Weights of a small masked image model.
Model: 7.88M parameters, 64-pixel images, encoder arch vit, encoder norm layernorm, encoder activation gelu, encoder patch size [8, 8], encoder layers 12, encoder width 192, decoder width 256, decoder layers 3.
Training: muon at rate 0.0038, batches of 256.
Data: 194171 training examples, 9.4 epochs.
Rows from block 4 of the encoder of a small masked image model, named by matrix and row number. Rows with one number belong to one neuron. Each number is 128 + 32 x the weight over its row's rms, rounded and kept within 0 to 255. All counts start at 0. Numbers have three digits each.
Before each neuron's rows are labels from the 100 images, of 14848, where the neuron reaches its highest value: "colour at peak" is the nearest of a few named colours to the mean colour under the peak; "responds to" is what is common among them. Only what is clearly more common there than usual is listed. The data: microscope photos of single blood and bone marrow cells. In brackets: how many of the 100.
# fc1: MLP up (encoder.blocks.4.mlp.fc1.weight, 768x192), inputs 0-191
# fc2: MLP down (encoder.blocks.4.mlp.fc2.weight, 192x768, transposed), outputs 0-191

colour at peak: blue (98)
responds to: cell type: plasma cell (27)
fc1.254:112143137163141144107077153089079143099100130127107095140156150162052087087121150108137114115179081117104152115135162127118143145183146142110159118148166119100098121115103141120106111084149147134175066185091116162168121095124179212171149140088191099138127142068105138102129108117070125135112113128144106152162141154118137080181084103101097173180102223118129084128113158088139153167110080187127124111148163200131160092101084114141187166077114147100136170133160151111136122119125115113123117091113183108191167113055109074118133153140106136175139155132152033107193121126103146099
fc2.254:125096108072107128151129125153108105174183091188151177166132152112212173179133176162132151154085147134166132102141142101143121145120107101116146107101086169086144112117146112113161150158161070095100163073119157092101099150189082035129113096155135157143097121155182114146157167133149136145134122162047106125115121138142056100096185130144118120114155061113124171130134124122116128110167143052119103139105119095150082205124160117195085099194161132133127068157130098117130145102117138142127126159146076161073116128215138164134113150111143121122138136092089202179113117136105097159

colour at peak: pink (54)
responds to: smear: peripheral blood (81); cell type: eosinophil (45)
fc1.116:150137081124165122131208076130161135161081114097102203069153104152149127155124154088152162112106162105178169112200119132126153118084094094121096116140141162127116114116172152079091134133122084155091065208120107202097105143143106152142108207131117109118118159125119125089139142122178102132143164120140156086181096088114073204090125127117175092088115165149113104153120148134064089124161105077108112162124122164108140122121148109143071129128096121095134169138092159093104184121107210146163089120115078139102154138120177091149087194163105130091173048130139144102131142113152145134
fc2.116:146131169102143134152096157153145113154131116120114151101112123092133136080152096150130097101128144099084209166129131102078162144156106178158128130130154107148096185086066080078108146173106166150153145107178179107179178127161149130135053099144127159151113088108092137107102097196134157148144133110149154099060159105133146162170147136088151116191130077163151120104180064061186181143100183175050156145100176081162117148134121153116135174071150098101160098099110097112119091124095183139086109074138153094124163100181110078104108133143144135114123152141097135077146094097092105131

colour at peak: pink (77)
responds to: smear: peripheral blood (95); cell type: platelet (25)
fc1.692:139180127129137125080108109161143095140072162091127100144175140093153159110121129098129100136133138174049128150167106118179144043074160126173084100124167147121177103170136145104144090155188120113091150124098123158174135208091094146061126164109132170117137130104131076176085078139163123101151101195127073156176097109102120147097175139107119111111153098105061129131195106161139135141120171117092126110148126133107096161129153133124128165207133110068133102138128154159142043179113123134170130117150132091090109110170126152141159175141167095109125051162110117134105107136188109065
fc2.692:173104152158143113120099142095182096134135145183083147024083133128087124121111125145077115136139150051123115150109175130100143177169151148170120113141140134144105088159162111136143195099095162145086105148123149157144204040141118128157075142131121066143093121124129109108112093121125132149129210112127165112114152095139130128133081164173143168131141189131166071145174098085171138098135122175094168107143068090148148198108129140090143122146064165127147145129094158106132126087078139095129120120125139125175127134093110053098083096100163184110128187129112142073207106149126130133

colour at peak: grey (74)
responds to: cell type: blast (29)
fc1.164:164163175085117182098152165110074144060132159068088139112063154102166111130121118114122164109111163114138169134111148145112175085139188125159111140117059134220141086148147195073147095142160104135172149116131160161156103128056092089142094112101136162111123107127201152072118166130174209146115050123089127092142113124140109142146168082189120162110071085146158110068148118099087105079160189116098107107100144149123122145151081149112125095072148082191097128123118109113083135104151131145168114111152152154151108103152143127150132178146116114107148140137148165137084137112145093159
fc2.164:153091098118129085107149090121142079214092109134160080146153132132107121121141146128090150123131166130052106104094127156169116134123107169092107085140110150151187142138174040119150120217122174098115119156102126173116131149128153119164073148148093170127122121137124172084162118096130160159139185128074139105185069143124098148145093106127044082099096146125157165080110123152152116131172158119119149085113111116103149106061110160135137149159103086132145168108074117110076096126108169079135190190086133096125119168163092109152188151135092132154164135166106093142161090215138172121

colour at peak: purple (71)
responds to: cell type: segmented neutrophil (50)
fc1.653:124085072085108073087114172093055094119176160200154121141141120150095167099171117073120115102185179152129090128128158086132128115163133137135116113117112135083113124089153137132106170153176181072092181184113123172107124101143144114173159139122098105101128153091102065113160156122118149146186149069132108177164123119121115115141137136139101153181122165149079124163070150134134139146110106111170116146145149111118109091096175160141092245174112108145078140112123134090112163149137087153203100124178102069082148152166110134114139116163089132112136122073157056137151065139120145104
fc2.653:114141149086120168194180102192220075126126126088125124150106067084154111096111146135133192127123142103154083111108091157136125103033139110107129133135119157138125112116145086072134122100123102111145140151111128132125156135098140141098142143124137141129188177138111153107095136083190134139135156162077117121100097121205038151173164146073156150162142089101092127119101096129107132138119112112053159118151134136076170123159129113103173139152095213052122128151181167152064113132066152090118129157109161182109131144070128161135089171175087156132169178141087130146119128133129101138

colour at peak: white (51)
responds to: smear: peripheral blood (68)
fc1.129:154170170153159101160129135138123168167130173129156136047145144081099116104156175115110104138165123103121108103103138124117158116100102150085138158140111129158107141086196051190130132104144139132152137040123127171171123163098201137157073124101130144099092161158118096173068134169147133110149120131118182180095133088148164110057140136114204157112113116134123161079074161122116137137162137129143119100119108136161142158129119097138160144120167155174142066135108133132085096088112129020089086093178082083172135160169094115065120108158139088178110098174128163117070100101115137114
fc2.129:109124125125115109100183119109158139104118123140100130165159096156122125087130132103103082127134125119093100146141150106149116102189153084203169078131114050125160134076073127086092169122094120065122122109154087093083181111116161146100153118102149110091020083115105096136135133085122136161162118073142140074163125138122099148154186168083100187130114112072141110084167107145160104128109105173159141127167147135125110110146150138163151138155054120159126136191133108113139168148119141147120224112129178133151162135101119200123121165113134168094157124100116095188166153235093138124

colour at peak: pink (52)
responds to: smear: peripheral blood (36)
fc1.286:113113118052143084170110079114201174142142110194139184091063128122117074135111096136115142137094143120122158176133074143090113130100151088078136170153184109100098091114140109103156113089132165125185134163136150143210090090108111059057115083107103158117148199179104123099083094192134206168145168087141129123165148096095146109158138137098125199140114090146115112134158138143144121164109040163115098165141106108169083105182131085094179142113142125078135152117154149146166171156094127120118116144139101169106122129194112137166126137093140114095115112155104140101118154148146110129
fc2.286:117165147075127116152149080158109098116153071107125143154191044132122157176125134104155121118128137109145150186113177094159188098103079087128109120153105171063136166135130191153150160121111085111087159127143144123121141090109153134165129116141110137071126089138138100146114106128113111107148170189083154155155185099149140113084112128079134108150139164143181120120082147129124122123092146152114131063085124182132088108119148127154096142113134160135145099141122141238101121174072118124103133166071106128156063129085166163155138137172102118120105216154110101117101198094055188068

colour at peak: purple (74)
responds to: cell type: segmented neutrophil (82)
fc1.349:107142127136096154115107091136165092110141146103177112196096122164163196196140079129194144150088149092209100086135095118156145147113098086159113145119104176099111089142125136136045132177110096120107160129106088113122134140100124113087148096099092138107135179154133123152179151117109116172165153093144145137170155122071070126107130162083099095112132150086124124145148153114162072146119164059151107134120054133134092103097138169092113129116064120094138202140168101103111207137165079160101177152069140088064180146118148165148136122149124161133174094098150121122147197149148106105
fc2.349:121092110114047099130198069132151089077125117145120156203153145179178071128152132159104090156141131181093166127201126093067072099149164126155127173112115104118091097150091106127148105088100117159124127131146104155113122149067108173174125130104161156117090097117123093116167187125176131139147119086158090103146120142138103109094107159141106126099124167120129116098074175093194063128125126148121187192127150157105159143150143120134162121124067171165119172133122149171138135122108085064175088143071122081132100166066090151147104139119082160095144139174138118136142093202112149164

colour at peak: grey (58)
responds to: cell type: segmented neutrophil (44)
fc1.452:130157074056153138095116092132151137143113125121167077142106132180105183166128096113191112109125138131143116132166137109093134166127109126158198106122104121117137148068133119099109114160150157092117176128129124054135162108107152108175126040129103173126088100134112167086147151100074140101136093063124179148192169180143135117150135148203119112177162132196116132091158113183170120086133107111130130122159091131124084101103093078150173151120090120115147192134126087155144126117145184121187148080159173081048175162098148146117113097116125117129132093171164097138172102127095125043
fc2.452:096177118129088131104222145120182131119107108132131149117139098128123105153149132093095080126154137141139131082152098099116117145090091138127131170093137175085093066166125163133176116100167090120151148115084092190143145181144177167138134193098131158112128120136097155170176139150158069107099136090074037098088072085123100133143128106141134106102144141073148175155087215103074158122113130170060135137127134118137149144103188097141111186158115126110116105119111147116120114152152154038145077166093141085119189121194099112114153164165159098089130108163110123171100136143165156163

colour at peak: white (89)
responds to: smear: peripheral blood (60)
fc1.563:111078144162149085159140096122161125145106132110118105111128099105131137127162129086136106130121140098126149079179146156078163101159090114117085090131143197139087106115098109157097154073102170151109117122109112090082194095126171150151155131086141132147075099207111141099114168140133116112130094143113092157202153149108104164054078188161194098129201207143096183115151130144089140095140115130141084155108165124168142149147152069136117175179123124088134102132126144106132153119136155112145159130158101076099104192143158136070053083144133155168146051130172133111074152185167139107
fc2.563:115147194111135115110168162086127128150061142122115117129136107111112144126112144086107072107057094098140106166118156135104169084096136112085175120133110124150151123194114141053149140123087129140132120093135096127124127133094075119097134099156144150076124153123131103096129151186131160156111145125119191143123142132148108139146169095173109191119073124119090146163129141125101115118181096039077175130179136160064101136115170155130130102121125127141087082116088149140072100150111189095255133141158197135169118111065156155085194146141128138146179111141071151141119122161160168151

colour at peak: pink (74)
responds to: smear: peripheral blood (99)
fc1.579:115142133154148095115160116153125155197119131099078070102167138058093157193115082112120065114127159161151189133124106131131133156157109124144077111106173101166105142114205191094108088167123159159102141102081140150135111128090162130124091153086115151154090161160107120118066161153114113107123147109140142124079124127134177143098107091084132141161188050156097153165212119167150144096147167133128157153165132165173112163095048184057146123119176150083091155127101165155088118122144090109118116207143099109118111142122143175103113068146071103106080117115140106141138105138178113113
fc2.579:134113182109149144123077103086138128105094152175129167101096095155154121063159166143127127163112103057078097094140185159107179097122129127133140120092118142102143111147092071155128173142121150118109088147138193115125172117171137159102159147139136127109128059118131110172120028145112126146136117090146123075140148102108101133113096196184144098132077201120114117110131156083124099138134127165069107121117127087104132135152196090132107169127086137111107114158121176124226102121087183123137108096135147135175128126155125077157118203101119215149206142150090141096187108136171125149

colour at peak: blue (78)
responds to: cell type: plasma cell (29)
fc1.600:125140131099100110138124115129114142115140157143129110091080146106088097105119120143132167086170130067101162120149135083069142182100120106117216097132189092123033111079204184117099098139140103184122078187171120096084138128126169116180080113117157137149089107120125104110154098099076143134149139130163139094128139132154059112095112134084142180154088132213125140119113121041148149128145136135152105112105112129127109142121151150142137119051157162100124136125151127195139067125116130117169204194095099136218155135105140126088086106089127143129125147144141183149128195131156121149
fc2.600:106103137183146146135122133140100161116156143114148096176144113159141167171126166128120113172107120159149146113119128132147139081201109151143099151113045149107215149144082108136134138146067113085182173051089123124124063139203162173133208090149120108160164129145185147147112135167144106119155091098049134116145143147134201129115149108161127083108107125076113130091134145177129136126120136152120168112131150152168106110182134110137102156155154047096107118151144125082189154121137152159095068062167149141051128108134118131154158131098124105125085106111138060085130079121065134096

colour at peak: pink (85)
responds to: smear: peripheral blood (99); cell type: eosinophil (31)
fc1.103:198146134157129081135180114110158114113119122134065066109162162111120172118089125152172091102129146194148155109138103135117163073075154115136093104182147106084174165104162164108109079172141124128113100129052128147132078170074136186070117140132118122108128132128120088197071127155190126134112107156122144169158111139142169118098129088176145108131151130100080188179137134179109108125141125092118114129161172135101102163106108135122141082174141108076039123119121172167128078174152070122158120110132089136145094184148129148154202104111085120148122057120097176105136088161164155097
fc2.103:100120177111148141126059085103160145163091145165135176119113099149114105122156165116060077176145114078101138131119176189110149150156144162167174106110102173188088063127102098124142135090146128179087148113164138105125159100115137109099143156076110122118110156118139115122100119116061097127168132080148125035116154085068099154129098207085166151140146147160128112099125147065184127106146109150084187130134101095117150119151144124091102179054082127150193165193105154106158166098105187173124121168123112110134085102102142101103073171141119161123173125149114115173160150103123094138

colour at peak: blue (25)
responds to: smear: peripheral blood (57); cell type: segmented neutrophil (47)
fc1.191:074109113087059166085129142174075167165130163163161114119117144163163131118136064103115118087148147167126085104130069111141116173119129134072121138219169168149197121110115100089095131124150091111148144141114155140130123173150088141104116086129099099119149098100138169152186108124154130126102099135182110125136088117138140130096131091190161110153111141162143152072128049027105164154111140156165126185177176142097120151138150135163119153083075143110099116076177114097102151159180179116109137170157038126132133100112103130077121150076096164123112128136100180171118102165154149151
fc2.191:147096106126110116175137132122129160127117110099161122097133087049098088119130116132137110162086138137120138152134104121109176136087133147121171165099194115117164088062167130187089158119219119135134155149184146150144121142112113154139106141118151110069100210161139202085128101175126123152117075151134102150134175119170151122069119134144156114120080111095107200188130150193141165119083159115087115113146079117088149101088196106105081090156087109098141100169193165110111144151067165122161104146131101134081162095100182120185129080070145160131128077107144140147136092092080126133

colour at peak: white (86)
responds to: smear: peripheral blood (67)
fc1.78:172158132137101092109111103141159102159096162105121144082137138133145166088083157087153088146133175157081098164176064125138170122093140179157079062149146119164128108169139138108142062136192132113130157108073131133184160167112101154084117166080081185101132131119165089196100117123132124140126108166110078179151098068079145124106165154129135120121131096151087102123168110115176131127138145146135143039124163146115119125104138154112144149231110133065153092144099173183107061167126144133161101130127119107092097133155124108126160170119195123129115073131141090136104074169160108057
fc2.78:138096140143159117112110108107206114132124159185101108090088134113076123108164130149047140153123131067131125149099179159130157116173147147164110183133119129126151087111136117135129186069103180136051071151143138168150186059141123121121080154126170099172086094159120100084132080141117121112117186136129154108139184120145121137097094172151137157147130192113091082124159100118150152110100140180110140120170071095159183222145148115085148115145068149098089123083136164104144118085068184101139156077122146098161100137116114127125093091115156165106159160125079139092209130135151143144

colour at peak: pink (56)
responds to: smear: peripheral blood (53)
fc1.644:115135187078118132157131146106125182128177192148126170126132130120087120093108102091115089156134126135133151139123146146193116122108114113112115116074163147153145073143110137140145072136150157104080137104151178100082179123124136110131151090093100181165140119090118122157174196079122154120104150133107143109119189123110162167091102119121163098100177156163120142085128088088135116121122105046174109092128144100131149113110148164137051208153110144086103126188148112085180088096087151101098162061070205170129197065085187125114121128107126081119105155173103150176176119095156129121
fc2.644:104122158111118039127127139128131136200124131156131125124096126072085108157206197129127141144129133077136092109089072141149078126135138113063113127169136119103145182183127109148127108109155142067167102151122094142145092112106106124126070138101121142163093114170138110142136120220072077142170159067140152172178101092145126018090105139101137088079160200117136118131117116126150127143108146082142143117088168139143118128112134158154102129128127161145186138098124113086135154163069114142136109143112127177202110183095163125139127125143116098095123194134188136162147150174082144063

colour at peak: pink (61)
responds to: smear: peripheral blood (46)
fc1.406:163158116142106146161076039112160116160176087148168125118135202103104157135118100110148156151125102144191096084090147089194113147126149197071146137139176109160132176156071120149166120126134088096161148140032092081105083062118128127122109129133198193102112134142144127125102097102114155118118157133155186150152175082081119126133143108097136052127153139162092126147154143122120123114140116137157194147131121161137129147170133160105144179106121165157074136116067156100150083171139058100097106105156088086056132120120160107149149106160107155142106121100131096144102175133114074168
fc2.406:120134134105077100168099196189141146187151142085142095160088104095122062143119163092102116112098127084133135108136171182125141124168097129161134107110169124113117164114098122136100078147113208087124099127096136162095131075198087091130141150104093124097154114062169127109190130182157176151124097098156158127144168127097117159142128192090068123140161182177092161108171170106125193172126188171178098155158136094119110111103162108134084096132108119120131068134224137130121148095129150085176090110083164082116100153116089150088103097129098145132157174113154137098107120126121101098

colour at peak: blue (85)
responds to: cell type: artefact (30)
fc1.34:152236068118190116107105167131131069151119106144080081153131186111084112111112117121098053132067103160137074147138155112142135106105105130178094127186069153132120151148112112120129153140145113156134157110100123124195063030127121165147124167192097165092162178138117154159120158169185139159119190101101145165138135121137163165098100091143102152156141177073142087063151146087109156107102141112113131122111154114129171099083090104137186137106176153142140127125099207101103122146083071128168131097126127159130151136089150134128114126093126110158122160111146080176070127117146142113
fc2.34:091052168121079142114131097114129217108143089129131177095157081162173165123135126136156170137158181115156145126113124124123137102119159102125178110072199097143125148114148176157103111111116138075118088142132140118090205179101101037111120092089159088161134100102098124094125125114096135108125067162124106114109122135180131116199168160086121132104170102149135176150097105193118079113163098108159132118170136145130113177185139114176098119133098087118091116140152045059133113108149127116140128183116134121175081123167146138148094140177146110164170162110057165064141112133120106160

colour at peak: white (62)
responds to: smear: peripheral blood (96)
fc1.716:125149134134132131059130127144206116149132136123055075062134137101137134090080097114163132107096165150095176161129039135168134120114125090231133075139082128097121159144154166155086040162148130132132128125145068170163127147137157169154139128121055117136141144074163141141092180103120146112151151094200127173107091151132141127087112101097136174147117102131112145208095152125192139061110091136109119098123112090120120129109135135144127143144088100073136149135077143157090119144179230144160154187143096124145119146110154113134112112089100125153125143134137143074170129097162122098
fc2.716:136055184170188122161103151090133133148118124138107158113138160106132070095169120084090131164072172162141078118132105144057123109157150156137136051133142140125114124120164033187114155095081160166097091164100182172096110127168149124098141120089180149101098090149122112170125067118101119173159113112158128109110141139131107133111130122194117154165107167109118125087135183112113162166072173204141128145134127133130158129116121107154131097119092178137167134177125145036163098150150122094157116122121120135166142170121116141133100190126070127093165114064149082104159054151087103102

colour at peak: purple (63)
responds to: cell type: promyelocyte (25)
fc1.626:171078088123120118143141094122081166138133185122151136176082136151165165156058118124170148157134156156122127117095057099109142144140117140094154086087194105083174130069154107127149092075197127143124139181152135156111151146067121116076121079183101064103137169093184108154107088144083123188093134117155115106166089157156140114143161164131098089168152133078132101112154154107127087124137127184109144116099092138071129122103134154143149140167139130197129150141146142122115032124114131145113084074144084131156101136108130140115116149125126100092100145159098145088130146148192252144
fc2.626:088123154166097128104113119115124122117138043119118091109140106138112076116176122120100088089133111126150137147181196158145140125110132105127112157137058154175079134145118147145111181151092139153167112081078105122153058132170158146167116157083120200151133116166079193083141138124154110088174107171100127165111161117079146117117075109138123139059087136151120127122132117145119211150092107052148143129137150138160139128174101127096169130091152121045156162089103130140157220153127130159130143179155177144128127110134106116165144118108137124181166103083182128135123130098043049156

colour at peak: pink (73)
responds to: smear: peripheral blood (90)
fc1.720:187152147143091127092119157127167126108054140097101106131129166112161199091143118152147126083110144187159094138071171123113154183121190105081151134149147157145103161105084114107126157131084146082132136101114112137178091120159099116112123143154195140096163175149143153141159118140060076167111137118071187156116093056111106167068141131223111125139124168111035119116164139114146116060103143120109160127102104149130153154148094107132167090180147140088154170133118150075109084125141136093113146112137142127125150093184172095108121099048148053141157157154161138124112147147099091094
fc2.720:136120107152208130139090108122149105157153054108117074172111044104114114171139152124107141106170124094136108073175099126171115123136069150100127122088111189093138097160129126180152105143091120151169109110085136093103123154114100165127179099090077108106129152170078122106161166119191111116138127183163138002133191158154130134106149088088148104138141123144213142106179088153114164164151116111135147131114106124112097120149168120067144176124100095086126126130131118167111117134095153150142149147142103134128147115084117124176095109194161221142149105084069170140137140144153090144

colour at peak: grey (57)
responds to: cell type: segmented neutrophil (41)
fc1.263:129110088153172116145175106139140180055116150168073073027133122065143124255137128114118144120120140106126146112158132176121138108091124122150105119165115143138113088138110146098120179110132117090083186160081139138075108093125158092138158130107173143125178129144098124133105156104122088088175152097103127128137151132077149099095129154123123126151110083113120126130146146212148131128109110104153127139078087147126125114103094180184150131107104116128115137077137132118070215136193160139154149177123157149054148103136151192179157104137065072139119100130148122149178118136180067117
fc2.263:133198145083108136137109111118148143148110128100150134141159161189169107101143170139179140156143114070126079159157102105070154156165136134116087143100154153151134129134183150088116143119139145184131050137118168141121196079192098115146107142098147113138122100103186124160140094119157107159098175041110078137156117095141108139095108139173119098143070155167117123130074165115130088085102127120103138153089183129110121157117121117102057135134087102098155171146082173167070079169150169124153074082127141115131174157108104061052093190161143198128136138158127122058108137129150142154

colour at peak: purple (80)
responds to: cell type: promyelocyte (30)
fc1.608:124070083138175142073193164158141099115143145096166099108106069099112113125170096123033092141175081055091103059142146110124103125205109134149085143090098156102130133124206117127099143122170152121143196119102146121139132151121134169165156116154138114186120085132097091140132133155095110127168127089119124101105156144143139148105111133104177154136166098093115120153158163153057129119116153150124123055174165128123150109064134123131175199156176140080110133175126092125123127142108144140141188114078077097092108131171139183134131166108119152081125067142172149193118176139112123078
fc2.608:074132151155107088140141141104102136190116098110092130108169140146124078116117104133161111162127113139120169213143061100108114113116153130076102087164131178120144122128108163107105179135124090133099146159160094146164175087139123121118088098062215130155161116114066114132101083134114163147121140177100134154098110113137130122097155058159122140126123144170124116180132125162068132146167119142087208129181100103123143107165177125124134148133095128096141050097126112151053106169197168075166141129147138140128128079147154088106122170080150175129105140140103123083130076207070201157

colour at peak: white (63)
responds to: smear: peripheral blood (80); cell type: platelet (26)
fc1.605:126141120113079115079132150139172149158092180138155067118070159113122135089100155065161110100115146112047154108105103136117143154083226117150136090126165118172100120172142129092094103119119087108165160118129152064139142157096073176074116180128150136126111066140192134152164121142126162148091103142102138134102154101097117159128166142158159139157093148140100116091137086134127092072209140172075104113080132112140169109117152130156175176184139183087145144144092120140103080176128142109158119127132099134098104109138160142130059142129178086149225055111126112100134136145164157093
fc2.605:129112142118155143113130189116123141125088121207118153091151132155108081108116154150076177171107110152225102158130158085127163112157048170097149160146115212101131151089141157078098159109116143134142156088146121132165116126149125125118082137114114053149166104132089124108121112123128106076127192142240182130195173174147129092085105133103078107080152156088143117155140147144129102154028109136125175119152111110135139181120125115113148091119122165160149124112118141148140138128106067141100164129111114141132145122089147114115117035136136173089107138136097147137154106103043093141

colour at peak: white (61)
responds to: smear: peripheral blood (39)
fc1.340:136145035111091100052144100127177124140123077094123097122153174139183105142130104144147134073147148177094125179122119119137178172173141140157101067135147115146137094155035121153161140140142154138141094131072129161125114107150123129192145134133165153085138125140156152068144151161112078079133118116053156154062098146115147162085100141149214097118186124155118158130067130144142153161135114134136172127132077118189133110130136162148105106185176130128121097178115177089093096102088186144083135160167105108135111119147117123164053111138153106128084124179127145132065132062127118106
fc2.340:165152130114163142145110172169086138120100140102130135123063061114162120121131122089113123231121140056156136153177162108169133097149134145161217177118102147119187164124159105092104078088026068122147132119131131103134119118145160109070123123079149134112092128112090101147145124108139135128107078123154130105125165088115122117143125104188097126113125124127126107154179102124136181183091075084133100192166181164097102185127132115135167164119123080192128122082186096150085111160182102137145144090139119082161156183125146136121154125102063163165106114106109085090108137165152169122

colour at peak: blue (28)
responds to: cell type: erythroblast (72)
fc1.754:093172149118116154091056144137130149117130121151119078126123080119118163134114130125183106060148091203108096176136105026186173109121093186162070148162179083067094133124071131127123092166180097138128140152120208151142135142178096110116129064116110139109092139169085121104134125130093106119164102146099108136117134142161123148133155107118114131160162133154146153099178115159150122110093160151100122111139044118093154105111147121144112136116167143095190192142121131096128104122155092188136149107133125217133099070156112180125055164129129142134068148095135117145202154088135128105
fc2.754:147081120148167185114115160113124115102140137158106089118107107091164150089106167079161172130049140098099124155136141156138132123093116155097100106165193166175083112096101136105122134115123139130181120114142122124168121125085105113071138084177102129131181133202131097104124103161149086129093146132117211088133073123134169129185133068124159193141180162170134035115104100155176081142119111098102119078169191082105085127157117140118119105152127145151082046159181127080153138114146064171131138116143134111127140050143149198135168088176155173132134127131120129146134123094129133101

colour at peak: white (90)
responds to: smear: peripheral blood (89); cell type: platelet (35)
fc1.666:173144154123105091093136100112167086134101155143141151120175143122149179086103144062163097141136148177070127147180084160144154036111177154146111086139140127153145117121111168090152060140191140120121118099118139174187138207112109149095104166077109172098096131114139075200091109148170144081146136150129097166180109076105152112125158140133123128107133134107054105138158115135116090109147137082078119076148140179119108165105134134103157136221129134062134122167114158135133036162117110102144112120085092128119102155136129126125154161136160136113137053114115117120112093168195121076
fc2.666:155133137123148133118094126106168119144115159156108136088099129106067125124140113154021070145141167061135151152082183111114163171163134135168119137144146148124135066128125085137137182084095153140072117140095150118129202043128134160119103170123142068130100135129115089094139073106133115160130187122122160116102159098121122150118087170141173158153169151146116084139188121073191123118142139189124181168157090085166146190119139142111127128120044152075139144138099171130118111090095178097145129084146150118113095095124102097119073091121144177129170173151093144083207081134113128118

colour at peak: grey (79)
responds to: cell type: lymphocyte (42)
fc1.416:167094100142125165184135134132154105131202134147128115150099099062152177151174153099117197111132125110143167147093130134167117121106154078126078152116114161123144094127080134078129159147118181093049157132148117070126132097111130166147123130097183148148120132076097072145095093089126103161099088104155102095087105069143149108147133126155132153149066068111096129151127085150149038077164150112080098085171150148160103180146127130157128112114173157160147117132129155123156168099171128098161145095121103107141130149108140153136137209085175142127228176145108111086199104078125095133
fc2.416:090144146064101101101110150158130124084079095127112080208125099154132090126117107137154096110106150106154108117182130183125159113122144155114158111163109114129154126151157137138140074144137109137063122093055170199083117095121132106169104082151118156106202118144125127098196113126125226123131135133129155182135147135177167123171118119139118098133100138153136109110105160129088137144115096162134107155108125135131143125080140163090114071134116146134098049142122120141114127146160171187112169136092122174117118172106083147095060172129180140088020088092126155158057191162170167144

colour at peak: white (80)
responds to: cell type: artefact (26)
fc1.358:172203126102143029144095122190138191173101130091074133131078120114095139078095094140117168118102113098158127156136074104106114088098181159113085106177146142145086108131140132170147140129155069183107177136100123160116136148151107149175148143114110139146134107131122123153102207137063148050151113132152098191111148099103098112120063189156143084135205199183107095137117175130116134075170144182137193093130127132112083158096151150110109189162107114126141092082130129149123128047162118151106171117123132115102108124151106111111112098149155137150119116112103107150131131153150155081
fc2.358:099061176186206130112138136108092121132075190106086181050124109137154066129074128135111132156058189082040134055126153187079136142186165142105126135122097082083128157138169153143087146141144086153119111136156093175115142092144090122105062190135168087160111081143132096163159113155167123203101086148148164111158116108124154091152138117115131188172070152093141096138122105110158176179136119108102126126185149132129127130156137073144127147121140154087124135141160137118151083110130155133183176132147195083121136152075112144131140124126110117115098107097129127146129152103128119122

colour at peak: pink (75)
responds to: smear: peripheral blood (57)
fc1.107:176123144203115121135161045097109083125142096138118162137111091166153166082077126129124066156142164092165153074173065089129107115150136142090102147153140137150101148132165118058139141117109151094129090125123060109153174130082106161159166106117191159160148134176165110100132126149166155103068106173124124163111080111135089134131131065158165101138138115100115106108161120126073147141117177129125128121146162134155128116142170104141124186148133066059150111157159123155137096105145182127063113096126014048136100150125191115132131156171132074153173124165177147101145125154120114146
fc2.107:108114153093142082111119136104119096153089207119179101106093107136061139171168159123155117069190154162110143164122158143183160145135123094086178066142105142118117124109111096176132085101130079171146123135141104132151094068139107163078106130132120084101177134136112198104141131132071090158112127138114165067147171107134184134121179141148161179142106119178141167135126103058162146077141071137129152193178095096118135159108126186121106079070153159159162159171083134094105097104108154184185151144122081127136101156161121120161101098134137160095133108129088156143078112102090156065